From a checkpoint of a small class-conditioned image diffusion model.
Training: 13700 steps, batches of 64.
Rows from block 11, named by matrix and row number. Rows with one number belong to one channel. Each number is 500 + 40 x the weight over its row's rms, rounded and kept within 0 to 999. All counts start at 0. Numbers have three digits each. After the name is the row's rms in percent of the matrix's.
# convs0: first 3x3 conv (model.decb.0.1.convs.0.weight, 96x96x3x3), inputs 0-11, a 3x3 kernel for each
# convs1: second 3x3 conv (model.decb.0.1.convs.1.weight, 96x96x3x3, transposed), outputs 0-11, a 3x3 kernel for each
convs0.26 097:506498496505498495495498501483471530520477478491515533445494525550628523464522463473476494508465517488508515559508540597650508545567493498515493544549524551579538500506484515571461475519485494514498486474480515489498477398458406366430459411480490558477515638545511516492494505481462469487479493484486527528465509522487474463
convs1.26 092:492485500503410401471447463448518518506428447474458441473537509500533493523522476469440470482485494470578537459443475483439470561484472520504476511466518407458495509439448534550514501504482526516551498538572522524530520478528452492522471465460494538524514563562510552520531444528475428524496459546492542512506546506485471488
convs0.27 111:508525508510550513518515507521508524482355497513514509534490512491333486494470536494505512480626527475466506522494483511569504481463504433450469462554493487471438478510509450379495476460482504492508508463481518463500517544527493392504509500539458453461473627460472504426496465498502347529503539527548476505524243500520465504
convs1.27 123:500460476483340476470451486516495512504372521516508508480479469502511512458492476501474465533595524518482519511506511478455519484481502508593498505506500519565556499486509477410502494503484517538506504532460517488483498577548509582547504509472447380421491510413484506462506518516529455530455492483462510468478376516497479468
convs0.28 106:505499492503505496503497492573450512424445517510612507436435524477588485529405418546534517502467484488505477478458484484634499518500456494471484495484465476455445442547512449547468528489502465469488446433464425367438535557550546491387421362491511465488502523493507558520518494488499474461485470457485439521488466515480511476
convs1.28 099:484494563548608447494473466498477495431495521546498469537507498546527514503492499522459418500437504496496538506560498524490519530532538472474509477451539502505514530488545445496527515488523490471436552451524517530474501382482372416577462583512526595525517518482501514526549504510463403500595572531469471517500518496603516491
convs0.29 109:503513509503496493488503495500461570440313592466444542540507493443577590510483486497547519504575513477521524481475453480529443508437492477521515477509487494490503518532578343597754494477489484514472479521477501491528506480532478524492489460493507533508508458488530515510507492504538496508545537537486495504406457427445476522
convs1.29 136:494519522513506515494502530454562500392484528436484507479481543480475491490492485507436528481462490527539467492485489547512532552519447520444495357488568501521539482479526337478689393490532500523483516468474523505516506501488483589547475494433473541503503452453488557526534509438464467457548530489446489521536425512484518474
convs0.30 105:487500500491504506497506511519572474509566537521539515445465532535524565445538520515531512441426491445437455548571491482572510448534532510503480450461494449445453426462492408481485447473441527517500489518547465467497515579409456505568520497490522483486497487476478456462469503468477485472493470478511476490558479499475544484
convs1.30 086:455532535468490582435488513497443487531392480510500554509502515530486482522516490508550547499524574462448463527511547509498523540529501613611590595594616539583597476477550491534517475546538447497484505503488471473416476482515501489516469498536528513481487471468505479513504460560480508585496458500543482438465464465521520472
convs0.31 098:488496487497477481496487494493541506545475471515457473531549508463574487456461508513518525511436506526513503512502480503684492477601512478469491521486474539497500506540496463523449463455481519503514515466493541511531512523507534414497524487448517543536452389507447447495452481535533497523479483471541562564507413474443393414
convs1.31 106:490513486441480471491465471548507508567443524490494444491508524529502503465478555426574538514522520504489504492551492507504510519504524457511525468610557503502447462488535490464488442493508473425525475513477477425477504467529466442481443438488482546525469511531473522496543515538460470544536468548503544446524594434428399435
convs0.32 115:492495492504493507502506497527520454513443537463526553473491569488407472460523424511501495503471527496485479541428475482526468487519469514499504491508492500505511545476502484492465545492516509500492470522477486472510441492486527330526550525446452521453462479523530492500491487481511503498488564473503405488497557466481511452
convs1.32 127:475473538499436478492480513486478485445501444454515493492491474526450494478538441440469505536421505533453455496506464463467488472463463507491481461531476461487513463570488492450491494489457528501503546533513527510557458481482546466434522489489444489488545464414578525490447424500532401518504577374568584516538585547468545493
convs0.33 092:512502512501479498495500498442394532421522494436471414494446526450310467483488507536520501540514467507523469537535539497557493500536502561526517486459510524490528580504545480535509566489506552514516534485519556514498439363500532697522473528477513575461468607569517509517490484515514550532500548545464503500441651483470460454
convs1.33 080:474555507562615583498542501445464527491501483524521529491459534516537506495524518497484497472522487437483433527504495466551490498564499508487472594499561532536546473459478580559549522572545460516470513479447501541480450553497518562513528455504481492480490628476461474471506483458532595587507514544490473541493443491519469519
convs0.34 103:507518509508513485496509493467509539432407461462493522415461480423462384511535461495504521499543486540541506472443514444496525510501530489488485499508491510523506532518483507558602571500436506515513521509491490509495489455564708513338539452466554512474510495429498527505519515537494500477507522519481502554486437349509505435
convs1.34 134:494547539561522493490520519510558536544478389557525510520511547505476478459509519463480494536473449471481481510468495484514590520447420540511514577552463501511485500514484456512568488514564477495520576540457491507470509498463578460514482500460556495521519518460507506525431521540521556465497504473574529459588533480513517519
convs0.35 106:487492501499502506500508495532474500525461575505478560520451490542464479550539517576558471571564461515503446519503483523471428470506443498482466477478475523502500612481449533508511499471506485461494474478528509472494524458545489402563525520525515539512468502517492499501513505521509470477497516494431507543262491589392497547
convs1.35 119:519507511503506500488461469472507475499481524487500536419490465456486526564539537461484466483559487510492481515513526505507512572537501480515466549557437498563486485495535614513490619549466547504448441527486469478525479528473503483422493497446537551474507511523478463485510519435507548547491491479463519599376478668453537546
convs0.36 105:496502514518514498507515499495660477476379455471497524505458440530478427535532516477520577513525467497519505520461463485529446517488513479465476490479493471451480513403490495441490491507505499509520487501524458464500541469554524454533470518514508540514511478528479484509501487516485503505509501511520492544516512498511517542
convs1.36 112:519495496562527468513579526534527494599605507539465541496501469519501544519528512463510508477546536564415542496477485436424523499506487459473464517507534513486519499491507429412475426395477525540510497583500515461466525496534382382514450441526517524533526604532591519532442489494412499485459429509513521529466417505449471467
convs0.37 109:497503498492500494499500502503477478488633445531509409516498526592317437531502496522474477524483523534527531498449504517563506537536499506501530502478490509489513517514529495631575467489515488493482521475517503501513512504505537585534488534535471474480480578467437496477507479492526508535499484529514477495497455474507483489
convs1.37 118:489546523444543534452523531491545518511547540513536507463527496465431502540511500453477473543569464497498502479573514478595473540489516606543476535568540527515484499553448448491498532551492498437500430407479448498491493491490431481542507529494436453451487517564556522490449472456475437433481524500512554501488450427520514467
convs0.38 098:509501510496502510493492510543622463498565462552517462498463459547475457493492525501495473457479468499500487518480471490580520542519488468446461388392432450451472477549531493587607508516515426371441405424399430352396509580540480680647544564481522573563491560546502526560523518483451425490467468491466478557461542509504562499
convs1.38 104:511453454461422459479453468504526471507516516511513462537509490572575475550541491502520500606637537553564505481513480506456452538500494474612573596625578552558519473502530473450440526495492523571606597677579556594570513509444479450418500493503463507532497526518436437463538624575544617568563540542445475444503494482508423484
convs0.39 073:484474484495486485490486488481512498516505486458465501504543517527524520498538513546550566559549555541573548501488462488447481488498477440450428468469483459464475508511510495495466474499485487515495517540530487490513538566561495515613490520536535568539550560559541543566454455456472460478457452478566559530553562540493538555
convs1.39 039:594573500598554470573548485462433483421342430486455489472467457470448453488455477491530509520526515491482468477481497505501505506499488491489520488495531511541564507522488492489472512518497514548492539576540522530494510481499502470490494472510509525523498539558499513538509485521506494535572601564493489505472467500467467493
convs0.40 111:494491500494519499499501498450515519482626545472494511504526511470429545498488489499496489495417487511544488510494513516440484497563497510502478482501525484494511508484537560670478487527529507515501473511519473478516525536483440439536528462519507508471500547536466476487554478508526515474502512498452516481480406558463451515
convs1.40 108:507555463522506555520515538532503502547570514464546488532478536532506495509556518534559500477495544513443490512481496482458489482463518498486471525500494524514486473472487450447427460458470496521551492493543498460542484469479521347520561514506554547535483434478496472494494521477485433449480584508535607511536466509590530503
convs0.41 099:498506502502503508501520507446456462458464483452464436526506539480421492417473533501465494454536517517497468479447503386467562548718547537526517485519534496494486519498540466462464515578499530509509501502478501479529490521507521567499483465526468484484479530511466470514491499457498549489511549505486440442505502433453340422
convs1.41 097:539537548516470509490501518525461501505498545450528508487490487546565547504480456541438562470527549542505517501564491499473459487463485504543558454474456504530519532574573497519470494497459518555528471482472479514482444402524462485549531541511507529500547559455500502494433507542460456467543511530555529507542580545480452477
convs0.42 079:489497497495493497494491493493507466484495502486493493576572559561590570520531537538540551552540526567525526515494562497483552494509557475477475468474460471467463445451482448488466480506492540561546568582566554550549490501522532498473474452435497516521500498510485487504484500494532548549542544547559560528569595529552563541
convs1.42 038:602568490602547460571542476460430482408333422485454495473461458468441450489454478489531507520527511489485474463474493503499513499494487491488516485494530516537562505516482490488467506515485511546486534574536520536493518479502509471493500470503513532532510553569492514543502478515506488527577605568490486497455448495454453484
convs0.43 106:504513502498513513495489503488513470439468505462478552497477475473542519461362517542555491538517496480523505523528516548546539539564490513497517531511507505506481479447513482397461488561486495498522502517518479486494536438462509367480540679497494481498480451495516415487489468480489445485540521512469452499520501496557544533
convs1.43 135:490499473471448466494531465468454523531521545487473519468544511470599545463533533442480522493488523502546502477470463485506498514507538539454487509505527497495510482444544503479492483512495476452536515532542512563525462376476465522531504565518513457544528475496519535514513505468527589522508566488505567520453508540475504532
convs0.44 103:491509501468490502490504492508455478446454562500510519493478514536483518462485514493461502447519476501475501503487547388605529483507487523500518490526505516519483508535541564670590514574517514511481523505468473521482496446481506507440487446479493525516468534456467447505534514521504520523503514520488497512570534506487498515
convs1.44 115:461498521493427485505536483466474476468466516479518491518516489516528441469461484570558507499449479534492515489465495439436535471477525466486541391411623482542606510453493442463445467481460546489501510496422514487458533550521578563468503538491478477502530552396543500536524486507477488415484501481470443454442433522409417476
convs0.45 104:493511516511493512510508507533546501533602466517530485545538514568448515547496506513472495509448451537514501488471487511466480488484530521496484519504495500500489458519513472563451446506487530534508533596513513502510471466507397916531530454465515553546515548513503478506467503475503520494487447475573524520534514534482484493
convs1.45 106:542485520467388490490436541493426526482398412530511436503512542493469582484486490502483472513496482530486532500445481510481461486492535485494433515441403476475468521517519469518523488540517467547527533626542508476509482432451472518456503414529545546557538498501552491540491575542491429502512466444512567468580574501542554467
convs0.46 098:507495495510495497518506513493507447454479408389408480452426479497417515574525521498472479472530490507524507495468522497484473512468500487476499499478489498486457533507470481467445541419382545510479477520515472450511584489504403546639522555498537454465480509556525546484506500524509467520470485565443453539435395537466527461
convs1.46 091:483499521474512462481516492511522521452493527487447518490513506526552522518573499504434387493482425558515483507457489499405472485406478534474446504431501524509493442491544501506468516475479527468426529495462479498505441465476458490443489486412521510486468479490551488501520534514478541544503513497517508491558487546504471581
convs0.47 102:499504517495506526501506513483481431489606474533517510464506468463433504482519473493473523479412515494463514533550541551369495548510479514497504496449481527499512504529542525424541511522507508497496459510497492488481487499482544539507478498461516497482517502463455499471500453510517438524495490523492492506516547507474475502
convs1.47 103:528487523480469513541578469455473469545481488511468476516473480504499492478568533460534456567532436500457548513508503513417437476488501496450490524455509465495511466546529424389487451514494516494509497588529504524500469479520418532497484568499474516501490441568520539547489571496455547542501589500550460530649529498537474512
convs0.48 118:512506492504504503498485483452451492458575564614530577490449381424369544597597508500508515508488496505529495494507474456471473478498532500499484500476495507519507465522491372436702476398591477472482487459519484506498474456538503558457463449546538516491516506471515474519498520494496469495462546459539497425504374380440571645
convs1.48 132:495535511425500518517486493481522526647621545500475515476503503563529503453485486524568538524502494486522497478446490440455476502539540446554505521482496441480526551593544646498424516480509497461503532565490563511497523492525427563507521480536455460509426480542520532514480378425412499611555592518560545464451350508437488548
convs0.49 073:499494501496499499501495495548564549573575597570574572516550543526546538509542494480482490472471480450470459518546543525535550535571573423436440444443461442463462501507491498476530476467456507486497520508511518511505552534488582538520530502460580572547593572560588588568458446475486427476457461466547545506500530468482507511
convs1.49 038:594571495599551466567542479464429479419342422486454487477463457470442453492460480495530512516525519488479469475479498507504512501495488494486518490499534522538567506520486485485468511520491508546487536574538523536493510477500504469493495477505512533528512553564493518543511484519510493539577601566499495506462461500464462487
convs0.50 103:503489495512499500506498507518511510497454495496543516501449506550319489484461482502475538514514525508585428521481569528507516504583464499500501526505504503480501470527494485503510456475472484482488488497519474451443514537525492624516476516486505482473489447490485444477487497490519504527480442483511478501507400390488528468
convs1.50 121:478610510527592505449493452511502531514549557550462464532457508568474483500488512546546493541447479469417473524552515489470462454471500564485456517428495563516510501513530557501540488470465514546484491506490465465459500507519501395489508500540494481508535473489535517502512639476529424534507459507477460528529514489559545512
convs0.51 104:489493495490493495492494495459486494594491471508414520422491525505506506477460525523533511532563495543531510473482512447516522493473495509511502476525494527532528518602464672510429577552468508499446460463480493457460489495464433449455544476477500503537443490531517537531535514532538513509530540559466496524275467525475508491
convs1.51 126:524474468542460463533485448482520509591544467513492491436506514396466582508524547476509484469531468520479498518451511495562554494533568466472525565445500449505507523520472600513408508433487516538505483519433522500488507510487490523472488489493497486492491459524528509513481498519541525455523526441514482417495545563526493491
convs0.52 093:501506503491475483499478505502537516526542505471462479500524503408412502430433496487505491511552575545526520488483479502473485521487443546544517535526513515497501496497515508524499524483504482491501483516538484449539512559503483503523515419495489546501448452504515447460520527478558561517516510502469553478527459514487452472
convs1.52 093:497532534532452501496505506550498489474486526487552534478481473550465482518548498446465456454499496438452471549496537581477538530592558468474506488432471503516500447449485478527499523531501511432471463435409504520557433397430407390417508491440478479474540495544477523542517476525487477484465467452433457426521495484531571497
convs0.53 105:494488491491491496497470486502501478482460507472495500478467477439451457501441483478492458469565488481480498521489499528595477513491498500490475457468472486481491498505536511512553536500506489471498493489498516505536532504514547435485558506546517545444534533499547539522494437548464383521514505534478469467506519507455523504
convs1.53 117:501552512494502530521519504540511510539521508515492526501512514454493492507507494527486467483517468502474490558553532525522523573519527535585526587503536535599566430440478459432495486462462465460469460465528514473479503468498496512480467474485493447501521393505475471532454502481435508469458430453478462455521636471521535440
convs0.54 087:519520519521519520527516515488469446501525488489509504540512516538585566582576570480466490511471494467460496445435434417468484448477478468477467487523505501529533491509482499483541492546500576566519607611595581618595503453381480392429484526454641640588602638575553576547535534552524562547516555521532552553510543513550546539
convs1.54 037:597576489594555464567543484468444494425337433498459501474470470478458456487457476488525508508507507489478470487487512516515519508495481486476511486498539510550568509531493497506485518529502524561487537583533518523493516492508506484507505480517513536521515559566502518537504478516518500547581609577483490495457457494451455474
convs0.55 112:494498501501503496504501512545513466503429417511517525522550492528520426493514485500478510483511485496467481472474508509570534494497454501494505484486464478501522508448484475342503512548574495484496510488480496495488501516560561394437498530512488457520515521519496493524517555552476516501495508509422432524476594593510527452
convs1.55 115:504534524543599488520513526517460488571549469484510515523537550453449503513495497516511503499485456489437479451491553491516495552504464519507536555515527567524491518494491485454521486551571502521479468425512481521472577513528463453509522473513453462558463450474456479511466585568554469496501458454475538520592588402530454502
convs0.56 102:511507515504496516515508520600429461546473388552522447445481572452420649466436534481482534492486547462485526520440516565452525494488480424477488434508516449503502483456492491432515497476480536504448506472495516498464502514533481467608489473533529525489549594530532593536491541515456508525461476490497523517439492515444458549
convs1.56 091:454493501511457491483460523493482488464495490451484487504476428544522424507528451557475473615468553539483470470516468447525534400499530526586509472515573499510547515463415467402449434416413483471450513508449542522462535470521591457475575529491510452470495453443507512462485451433440441508485429494481470472531456493487486476
convs0.57 100:516500486509500485502497499558519502513602446474530516558532427557513456462461494506501514478494538483495486494507489495558512483482514513492500505514489515488498528437473463481489560532549520505500497460519513454509488431452476479504479543484463472491511449498545521505493465502479529506523500487563524521530394556458454470
convs1.57 097:505515536530566543473532478520507508515611527488475490504505504453492421459471493500493520493543509473435394491536511499558536496467464418484501418366538452544573505521553496533538428399471510482485511470474566544528538493505518428535464472506516566487502456502515515505483492499475614569455522516430494515426407545500595545
convs0.58 092:503503507507504508504508508533520560526482521541511526452506526506500521462458456491512494480525498511520499534533510579562525565603540489500518473477488465484469506485519518517518530530563409424473389387442427410423612597625576534568597541611454437493480490503506521527490485491494443475500460469481488488495540538449484468
convs1.58 040:584572515587555500565551496475446477429337420530465487463456459456435455490473501487537514531554541491498493482474498512517528505488486514506532510510537542558554527512480514494478545528512507538495533579555520553511495463475486440468489457491507542543502565568484517542517481507509479520552578550484492490455462487464466487
convs0.59 098:489482481486479469479473474491432479563628565477538487486539480541586481520476470476471464494485500515481536478492457519729581504525483493452490449477475476485491502488466439543460464487446519501492511530500500527506470451402432549436430446470523493526459483485489498477513502511536493488486476481447486496479522450449475447
convs1.59 115:416457470500553510452429432504541500496542505471472476530555534534499577532489535563502534561445555579503527440508490469642519491505444483525504500618536468532485519497501553505506474487500526572449600677607490512514585561577569606615573543572517488492553645503503614516519504521519527571490538554536554508566502514546483518
convs0.60 104:500498491501503501494497509548592540390342447520506567514534499485536503444458498462477519466467501483464508441467466540671533481557465536482485516505473504511500503452461483416435508430508538522473471449452426383413480446467453521473526558488462443465460467478508480537459471467460500497487508500473524521552561560507455526
convs1.60 105:562558518473485504506436477445428482488497473461444453530476488494584558474483460460380484476395466519547570511507509480483494470512510534493488486432514493513514474469501488536489454428502448449448484447417523547512442403452506462477561572609531549479477496498511486515466469486488499487553647524466488496463467550469468541
convs0.61 093:500498482499496499504495492508468471476446496478472520447512503396498529459516523485441468517441451475464486472345477456510499506567522525527524518500508511520509434464456428543561489491483521507512464457485453526492500479504480546487525512472498393516492429548512518501535515493527516451544514447518508521514387517452493517
convs1.61 070:558599539555580538542554492588541527447395430494504537565550551518492499551548531478527469471484499414452494557483416539452446528492487467521510459482525476467518499537466545504472524485494470474500516521464455516520474442485473438467508488492518566480553515443500465508539499559515551557509593516471477474461451496506474521
convs0.62 101:494501506486479500506503512450489534577556408494513592460485540443440451445496606474487472505454474508540498503497480537514550498508496521519509512509516523518523512547503527656420469485506491488485509519533484471523503533454454359488592497484521527498532494508484510502550510517490443509514468487562531471400415444429426431
convs1.62 122:516501413495543534492500478468477474580523430504471488476483496529496448456499471563560497559517572452450485541447446574521532467511511525529555512526453536517489495528475591518553437502524519537487461422467500524499509545492401511523502477462499462509463436462516545512541523518506453470462497511499530514466542512561524522
convs0.63 101:489480485487451490486473490455501470405491449503444461526501498504492524467424485536505544518542546548581550474462487459556597452502476507505517504497516488505525503505490515533544545452505537507533506488572483485529483521531528402537461410490542490489559505484516510465498502503478468484453470500490473449559485380495451434
convs1.63 091:537539535459540492452541554495509507519582501554527522524520449526484438514522481492552403464535451455457514499524617519524546502507534518485491390395499436433539453530490433464515462458464459472456374437409463489419546494475487484448504562512483497474468550571515454475501508445446507468516443480492538539511594566505511470
convs0.64 108:511519508508520507510509503544438475444367491467462517559566526538547560445508489512515499536543500527550542517548558517614537457509464503483434496520490491517485518530560495436498526465467565562523529535515520519481519508465459472455478475515462474465457469460463440450529502523528528537491532532574544581568666619487494490
convs1.64 133:497483468430528523417514507540517526521499484491515499498471478467510502500505567566543517479465527541463535496479514538493564496475530498524476584531473502497493495508545570576547547563476541567529505540483488562497509442464485486472511489534482463467508512375508514395486447545438394447453392410375419503495568547525578499
convs0.65 083:503505503498504499506497499479444476497506514464511520526522477553523497517494495519525539497508521497528520558567554517531505521545497469463446466465449458464448505534553496469458511523506421422427436434435415403408513499488495459507532573581512543529517570553517540558536538510522518532493509522541520505515594571517532503
convs1.65 039:598572500596549468569546480464436482422345431489455493471465458469442455491459481486531512520527519489486477476481495504505509504491480498488515493498534515542567509520486487487471510517496518553493541575541525537497516483504506471497494477508511531527505545560493508534510486520509494537577606566496492505461459499464463486
convs0.66 106:512510491514499492493504501550449533515383507457500560548504489627352443521465523529504479528504467516506518507505532437560508476503525487495500505485481489497478539489515500680584534496482484472436481471469501499497485486503545546529492537477475493498467489518485477529514533501492509484489533534536461496410612491460452479
convs1.66 121:465524399501530444534535536452516504479416384513500493510554619456463445507451486501459551539498522539500485454449448456466498510493457543476603536505511489487520498449472462516437508523493470455522505505524498506494506505435502509510469542523524537535514487494454505511509545514492495512478552522518559501534705553481528494
convs0.67 086:511501503506507501511500499484456458523456517502555525502499467524511478544540485541535546536542537527544548474465484470483487479513483503521517526539532524550518494471462460445470440430417465502491484473489478520472626555584633557598590629585367382357401469390420438405554554575550538560550544540537514526529516510549518517
convs1.67 039:596575497598550473571552483467437481419341426489455490477467456475452456489465478488531515519524522484482471472480493511503510507492483492480508490497528518545557512524493494497480518524495515550494541583544521537497510477504505472498500471504509527521507547557489511534498477518503495539573607571489490506460460502463455486
convs0.68 113:507493510493507504495512489491449462464415531400585512487538537490549480472586466477452499493477525496530466492432531435495539451606407514499477518509504496527462518469480483437497512526497481514518506461538468533489507513497504377545488543526469445500448540554466502548520516498526503432510510463539498410566425523468490533
convs1.68 117:525483421477442482455494496473504512502474429494492496520488539500515540493512491509545501537502494434481515489570459526530493464433488581556499550496440523459500501489488486450477478491488507491486523525489513492507531507510487481509511534500452391436457462470504559485509492525473439502463469517530427409551440504448478464
convs0.69 097:502506507489506514497512511509502543474428493488468497423457410488550459504490467538537482508520490503497551498495464550490532474489532543526498540570513519545539450475423545445523507505427476468507483485492508531538511479479496427509474515460513597502501517469508551502499540580523526585503554587528553453553488379514489466
convs1.69 095:546513498555538476515486443491455522509554546492488502520544477591562508508533534509496489464503482547537549485482502525549520518523467480452497497461482493490464479463490550490515532564545457516553466521486539525439475488532547450540542504507505463508459418507495529480471477513433398450529485450536498474517493524491495503
convs0.70 112:497485493511490491502499496494515494584338551519505486491465488566475449513493486533476484523518492511514505510506472542510454443499482547505507538523498488518508524484519537421522487521473504502502492464513460546501565329514588503356447630397496486489500649426510530476442491496453490530505500492459494505544623416519520419
convs1.70 120:536573514469531463505497476528519528528482510448512528509525506489516486485502472500532494508542546469469516455488498480472521501459494487544496447503529487489576474518482421360474477449460499592512485531586526485516438550531422454463460410519506427514477502455497485467523496566522472508554454511521538557510582549538499519
convs0.71 086:478485497491490497487491503472517536528529461506455391465522551481467480432481475445442433461467434494476442499531518506472489497479513498517513519516525499502526428454467441461498437476539523528535510517537502499523377463414450499398420489399534504570548522553533504542534557529510527564482539550526472418549510467464446424
convs1.71 048:584594561585565503553566537506491482509450509536508520492466473476428433486445462504522531510542529487490489475446458492459450516492470527502499501490510510533542534521510502473462590557530500539529490542527492522481530473508525493504515482508522568539499549527465486503508516523520526530560565520489487506495532515502480447
convs0.72 099:499495491500502497501496496492505440483473444465512499546414479578428551562528460499478550511423537512505535506462465519450416513500509491493528529491495506468482480417502473472519486462478478500513514503508481411482490499519505693561521522491455474524453415455460448480496557496498591575515513437454454493492341451518408424
convs1.72 114:503498543465513466503429483564584533533589567525528503541527527529494518473491573481549520560535444506530484504460530446414498510452510498526497531465462512474474526541486579522479521471468532495499530451493521553505550537563562576541535510541441400491444447479466409447526469549464510546495500526497522495549478524496492529
convs0.73 107:508506500489507497485492490527494535499523658533455512477476487522554471496433445509543513537531465538523501504500531675480395535487481466487504463537518452501502504474442640452404506521551512511479483517493478497481509487503483408534432441530508499521489488464484486493518473470463493519482477480480495569292456503408511517
convs1.73 127:507482526469471438496519458535547498499610544480481511487540528530495525494516534446542553649478354517475501446527520471503409514500492475531449560574519486518533475529474527458476509515509497480469517493474534517494502510517453455519530508474474534499440517509490513536556540465482531514528532498486507572520500579501517498
convs0.74 104:509508511497504507503508508489512551487578597493455427508565539458507420412444463526495439444455433434454407497537521508496486447496587492492501436431457501470496548587510593567480506495514534523541457439465498461469491508508458432462504504474497477442502427468479437453454442448439469441494490499588592530516550535472494439
convs1.74 097:537537497496511416459444433495478538500523456526469493525449475465427473448438479430519504528506525491517473478498491510494486496484515562579553554570584512523573530512473527514494480493474481501471443468431447500504520480483499500503535489539513494483484548532464468467595594576619560591538517572455469505477476509469424434
convs0.75 096:496509514498489490498498504480513509489494458498549492421509496483541518476521474487504530483493492510516481486515498484423526498442524500499502504488511543503534485480487514466569506500500505480539483507528506503514487550459484657485488497466485473494457601501486494478522425531502373511535520488507499470488580514496570498
convs1.75 109:533508465551498491511537535507491498469483488516458501465457495480465471499467515463478450533568474509568481497512522487454500500514489517514476508566505511558542500498472481461518499495532563557518566546535556576563510536487580543464525518502542483528586551562541584497535607522526650586532613583512547460581589494528588443
convs0.76 096:513496477505498489505493488486457498436448499458570448532466490587507435534333489509505488506397525488467578532530505411478444487552423489532521461468498482489484479518501503533466486528509473490486531503474515474486495517505521456537496488531509568517479561530495507523535517503508465487520491525496502487522520553452524514
convs1.76 085:531516471499477521448512479499546465481452492518528514514525431527546511520517567447477516425567496452473510462583547486630417539519475531461500557465518509511460543385536488471501442477482470516480504527519485501459510546460479474544499514503431409447441563441472473440482505580465482484477520501507572491490553520520529491
convs0.77 087:510521512513514513511515510565560581591590613528547560548541515551569573524554562501495496526502504519517495512458414533428410483449407439441434443451440442456445478479488521475478481480513499505488516499493518515505557548528554511536511505524482455471476460464481458462560553529525513536546521526422459495399476513420480518
convs1.77 039:598577500607556467576549480457423472415342425485447481465460455466440450487460477490534512521523517490487475477480496510504511504493489497493517492502537520546566515526489497497478520520496520553490545578538526536491510480498502466495491467500512532525510545560496507536505478510509493535575602564497500506461464502467463486
convs0.78 099:498513505502519515509528525533651567581615576514553518570506506547499549523543583466450474444433481474479497580503532504462505555531537458449477417424443432447466413396428420430442393473465468450464402372419416425439529507487548565560539515526479469500443445477481485483495495476524507504515541526529505482515460531550540554
convs1.78 066:521515503556497458509509518496464488461446443430465481550437488471409433479432495462453469537553542534534513539525501528539502510495508512486505519518536520526498463504544468507546480525520513533500571600515515535491536510488579509413534461440493522508530550533466509526477453417474496447484520440465485488462485505463485523
convs0.79 099:493492490509512507516512511577580628410347384577555537469520489493513493481506459503451478469480511506469513474507474460435410566525532531540528486474508490474489527559520437498521432529570496497511508513520477501513487431434451411404526534536457437500504530527451428469527518513488550524466482481460421485429385410587579532
convs1.79 109:528536501524509474479463469497538498619529521498522493492472474495491459533539522571536491541540531500458439499560516556549467541518457576548600510441489428381400602565498456502475536560447528571545471519457496516502544520522463501521503513474471469479465555461470483482531528548512448472498493453604541547499466529484466505
convs0.80 107:503508506504499490500508495556483501473224454507549516432428470518702472510574471559471521543364535527461505568503513483574589530479497579541550573504519509497509487534485489597485500471520528503513510464482516479489515459477515502478500469439531580530470522525500470548488480484524543509514512506477465460533453482511528519
convs1.80 109:512476494471514514471422493474615448522517437454523477519533506522529530473495533529497495540411514550525502463463450563601448511476480503514533519521517484504457484508543460567475474568517519566549515434406461522526530555522639473562516495511487461506573483441528445470513507482547515468467459489493449494539500525533458563
convs0.81 103:494493506493495506493514504474463508375620506463490469480556525544577468506431531541469541494486554522525524471527464438560435511470463510473480496467460514466497512519534539462473532518534513478519499485532492548509508419558527431523535439540504470493522476476470496482484441463495461485465481490470444462531461446471414495
convs1.81 102:480519507562518521538501518435544535542565576531534527467467494503506380420444467487470428461487494459466448543477542533529556488550489503462406494478520463507522484543496507587486515516464439477450446594436448455449499533468460649365463555477511501448481515483547515467507456503534499479499525467513577486465625492533519507
convs0.82 088:508496502508502504504491504475479538472416489527527557456479489537510528504498482527558496525550480503547502585531556570596575547550537516535527495556537490508478536517530482503493513530516497524547469501534486519492475421506426463490506497491562565567547586588536560586527523540475504525512519524408529492469508537451502464
convs1.82 068:510506498590539514496485466480513522456434513473512517514509539462424442446428457468493524472472478510538516426488495511497492499477454442454424518529484481493520475485476497537527505557502518549523513549575455514515481433476467408448470422478540580557552609561496549544507538549539577542545560507447418519454445526487514544
convs0.83 097:474488487475494497501509513501499534471495552519519543529473486664683506557486447482516484476493482466475473522523531359558551524508509463502501486528535508487503447490502445529519532503509482510509500531514485514466504522519578547551519518502490568493443501505455528523481482496527497501488478490515479480595514525456498447
convs1.83 091:491527497470522536533529498497486504511527487484525543507523518446545481478543558520535575537466457495481509501491435457447308474461454454480439409422558501455463478445501434477412524551510514487485496463456511514447524494493524461552518566482540517503557564420487538504487469490491433458497526520532530494430448487459504449
convs0.84 101:495512501492501502494503496459492502460425468473466470472420479489457467483488464485698451469601479505591493507554480524573499474498487522522516528507521530491535500420485553474444541490457467482500475471516462494534487459417478610388504519551511530476497421487507484519450527493480549525481511506489559513573420520454438526
convs1.84 101:477547462479520472467420462433498521490491544504562526515544492514507566514557488528573461439457488510410449496551524584508556524512464464514452497534457555543497506510516528428493493535473464551492490538483516578523624549507558535506552558529503512479447481441481528504436490472464444477460492451482500513505542500450438550
convs0.85 111:512513517517511504504493493465542482631636516456456458494574505635560524460477525509507512523468497484484533523583528528412471477488532502519505535518512523519534535516475544438528515521477491507458555450475519515523474517482445524515536551519509548551550465510524553493508503489533492496505495517504522525521516478481495489
convs1.85 105:525500494461460522498517449490469446498526529472555493520587515570553479504429480531502552549456588510573526464437449497421423478433399509517522474481431551487520491505458481469495482478483497512484526436518494513450454479517533509467558528580504495445554551511502492436549468476513546518520441476521570509477496455535533550
convs0.86 107:509507511487496511483482489519632484422511449463582504456342542623659506464444517507567537423415499505520521455439465489447553496447469518504516492476532492468482515561518522507522514456494526501505502438529531502505575659558397313517520416491450497524465453472498581533437481517449421499481461491475490538497398450499489480
convs1.86 109:513544530498481466489598525484476532545492517515520546453522534404516458448554500510543513485495507474457497583533511523560487476483488525545507499513515524495484575545498474558517439490485483473459495533489515463451497522559512642586451390483490500465486573490466469471523562527566547529515432484486521532521541558572509531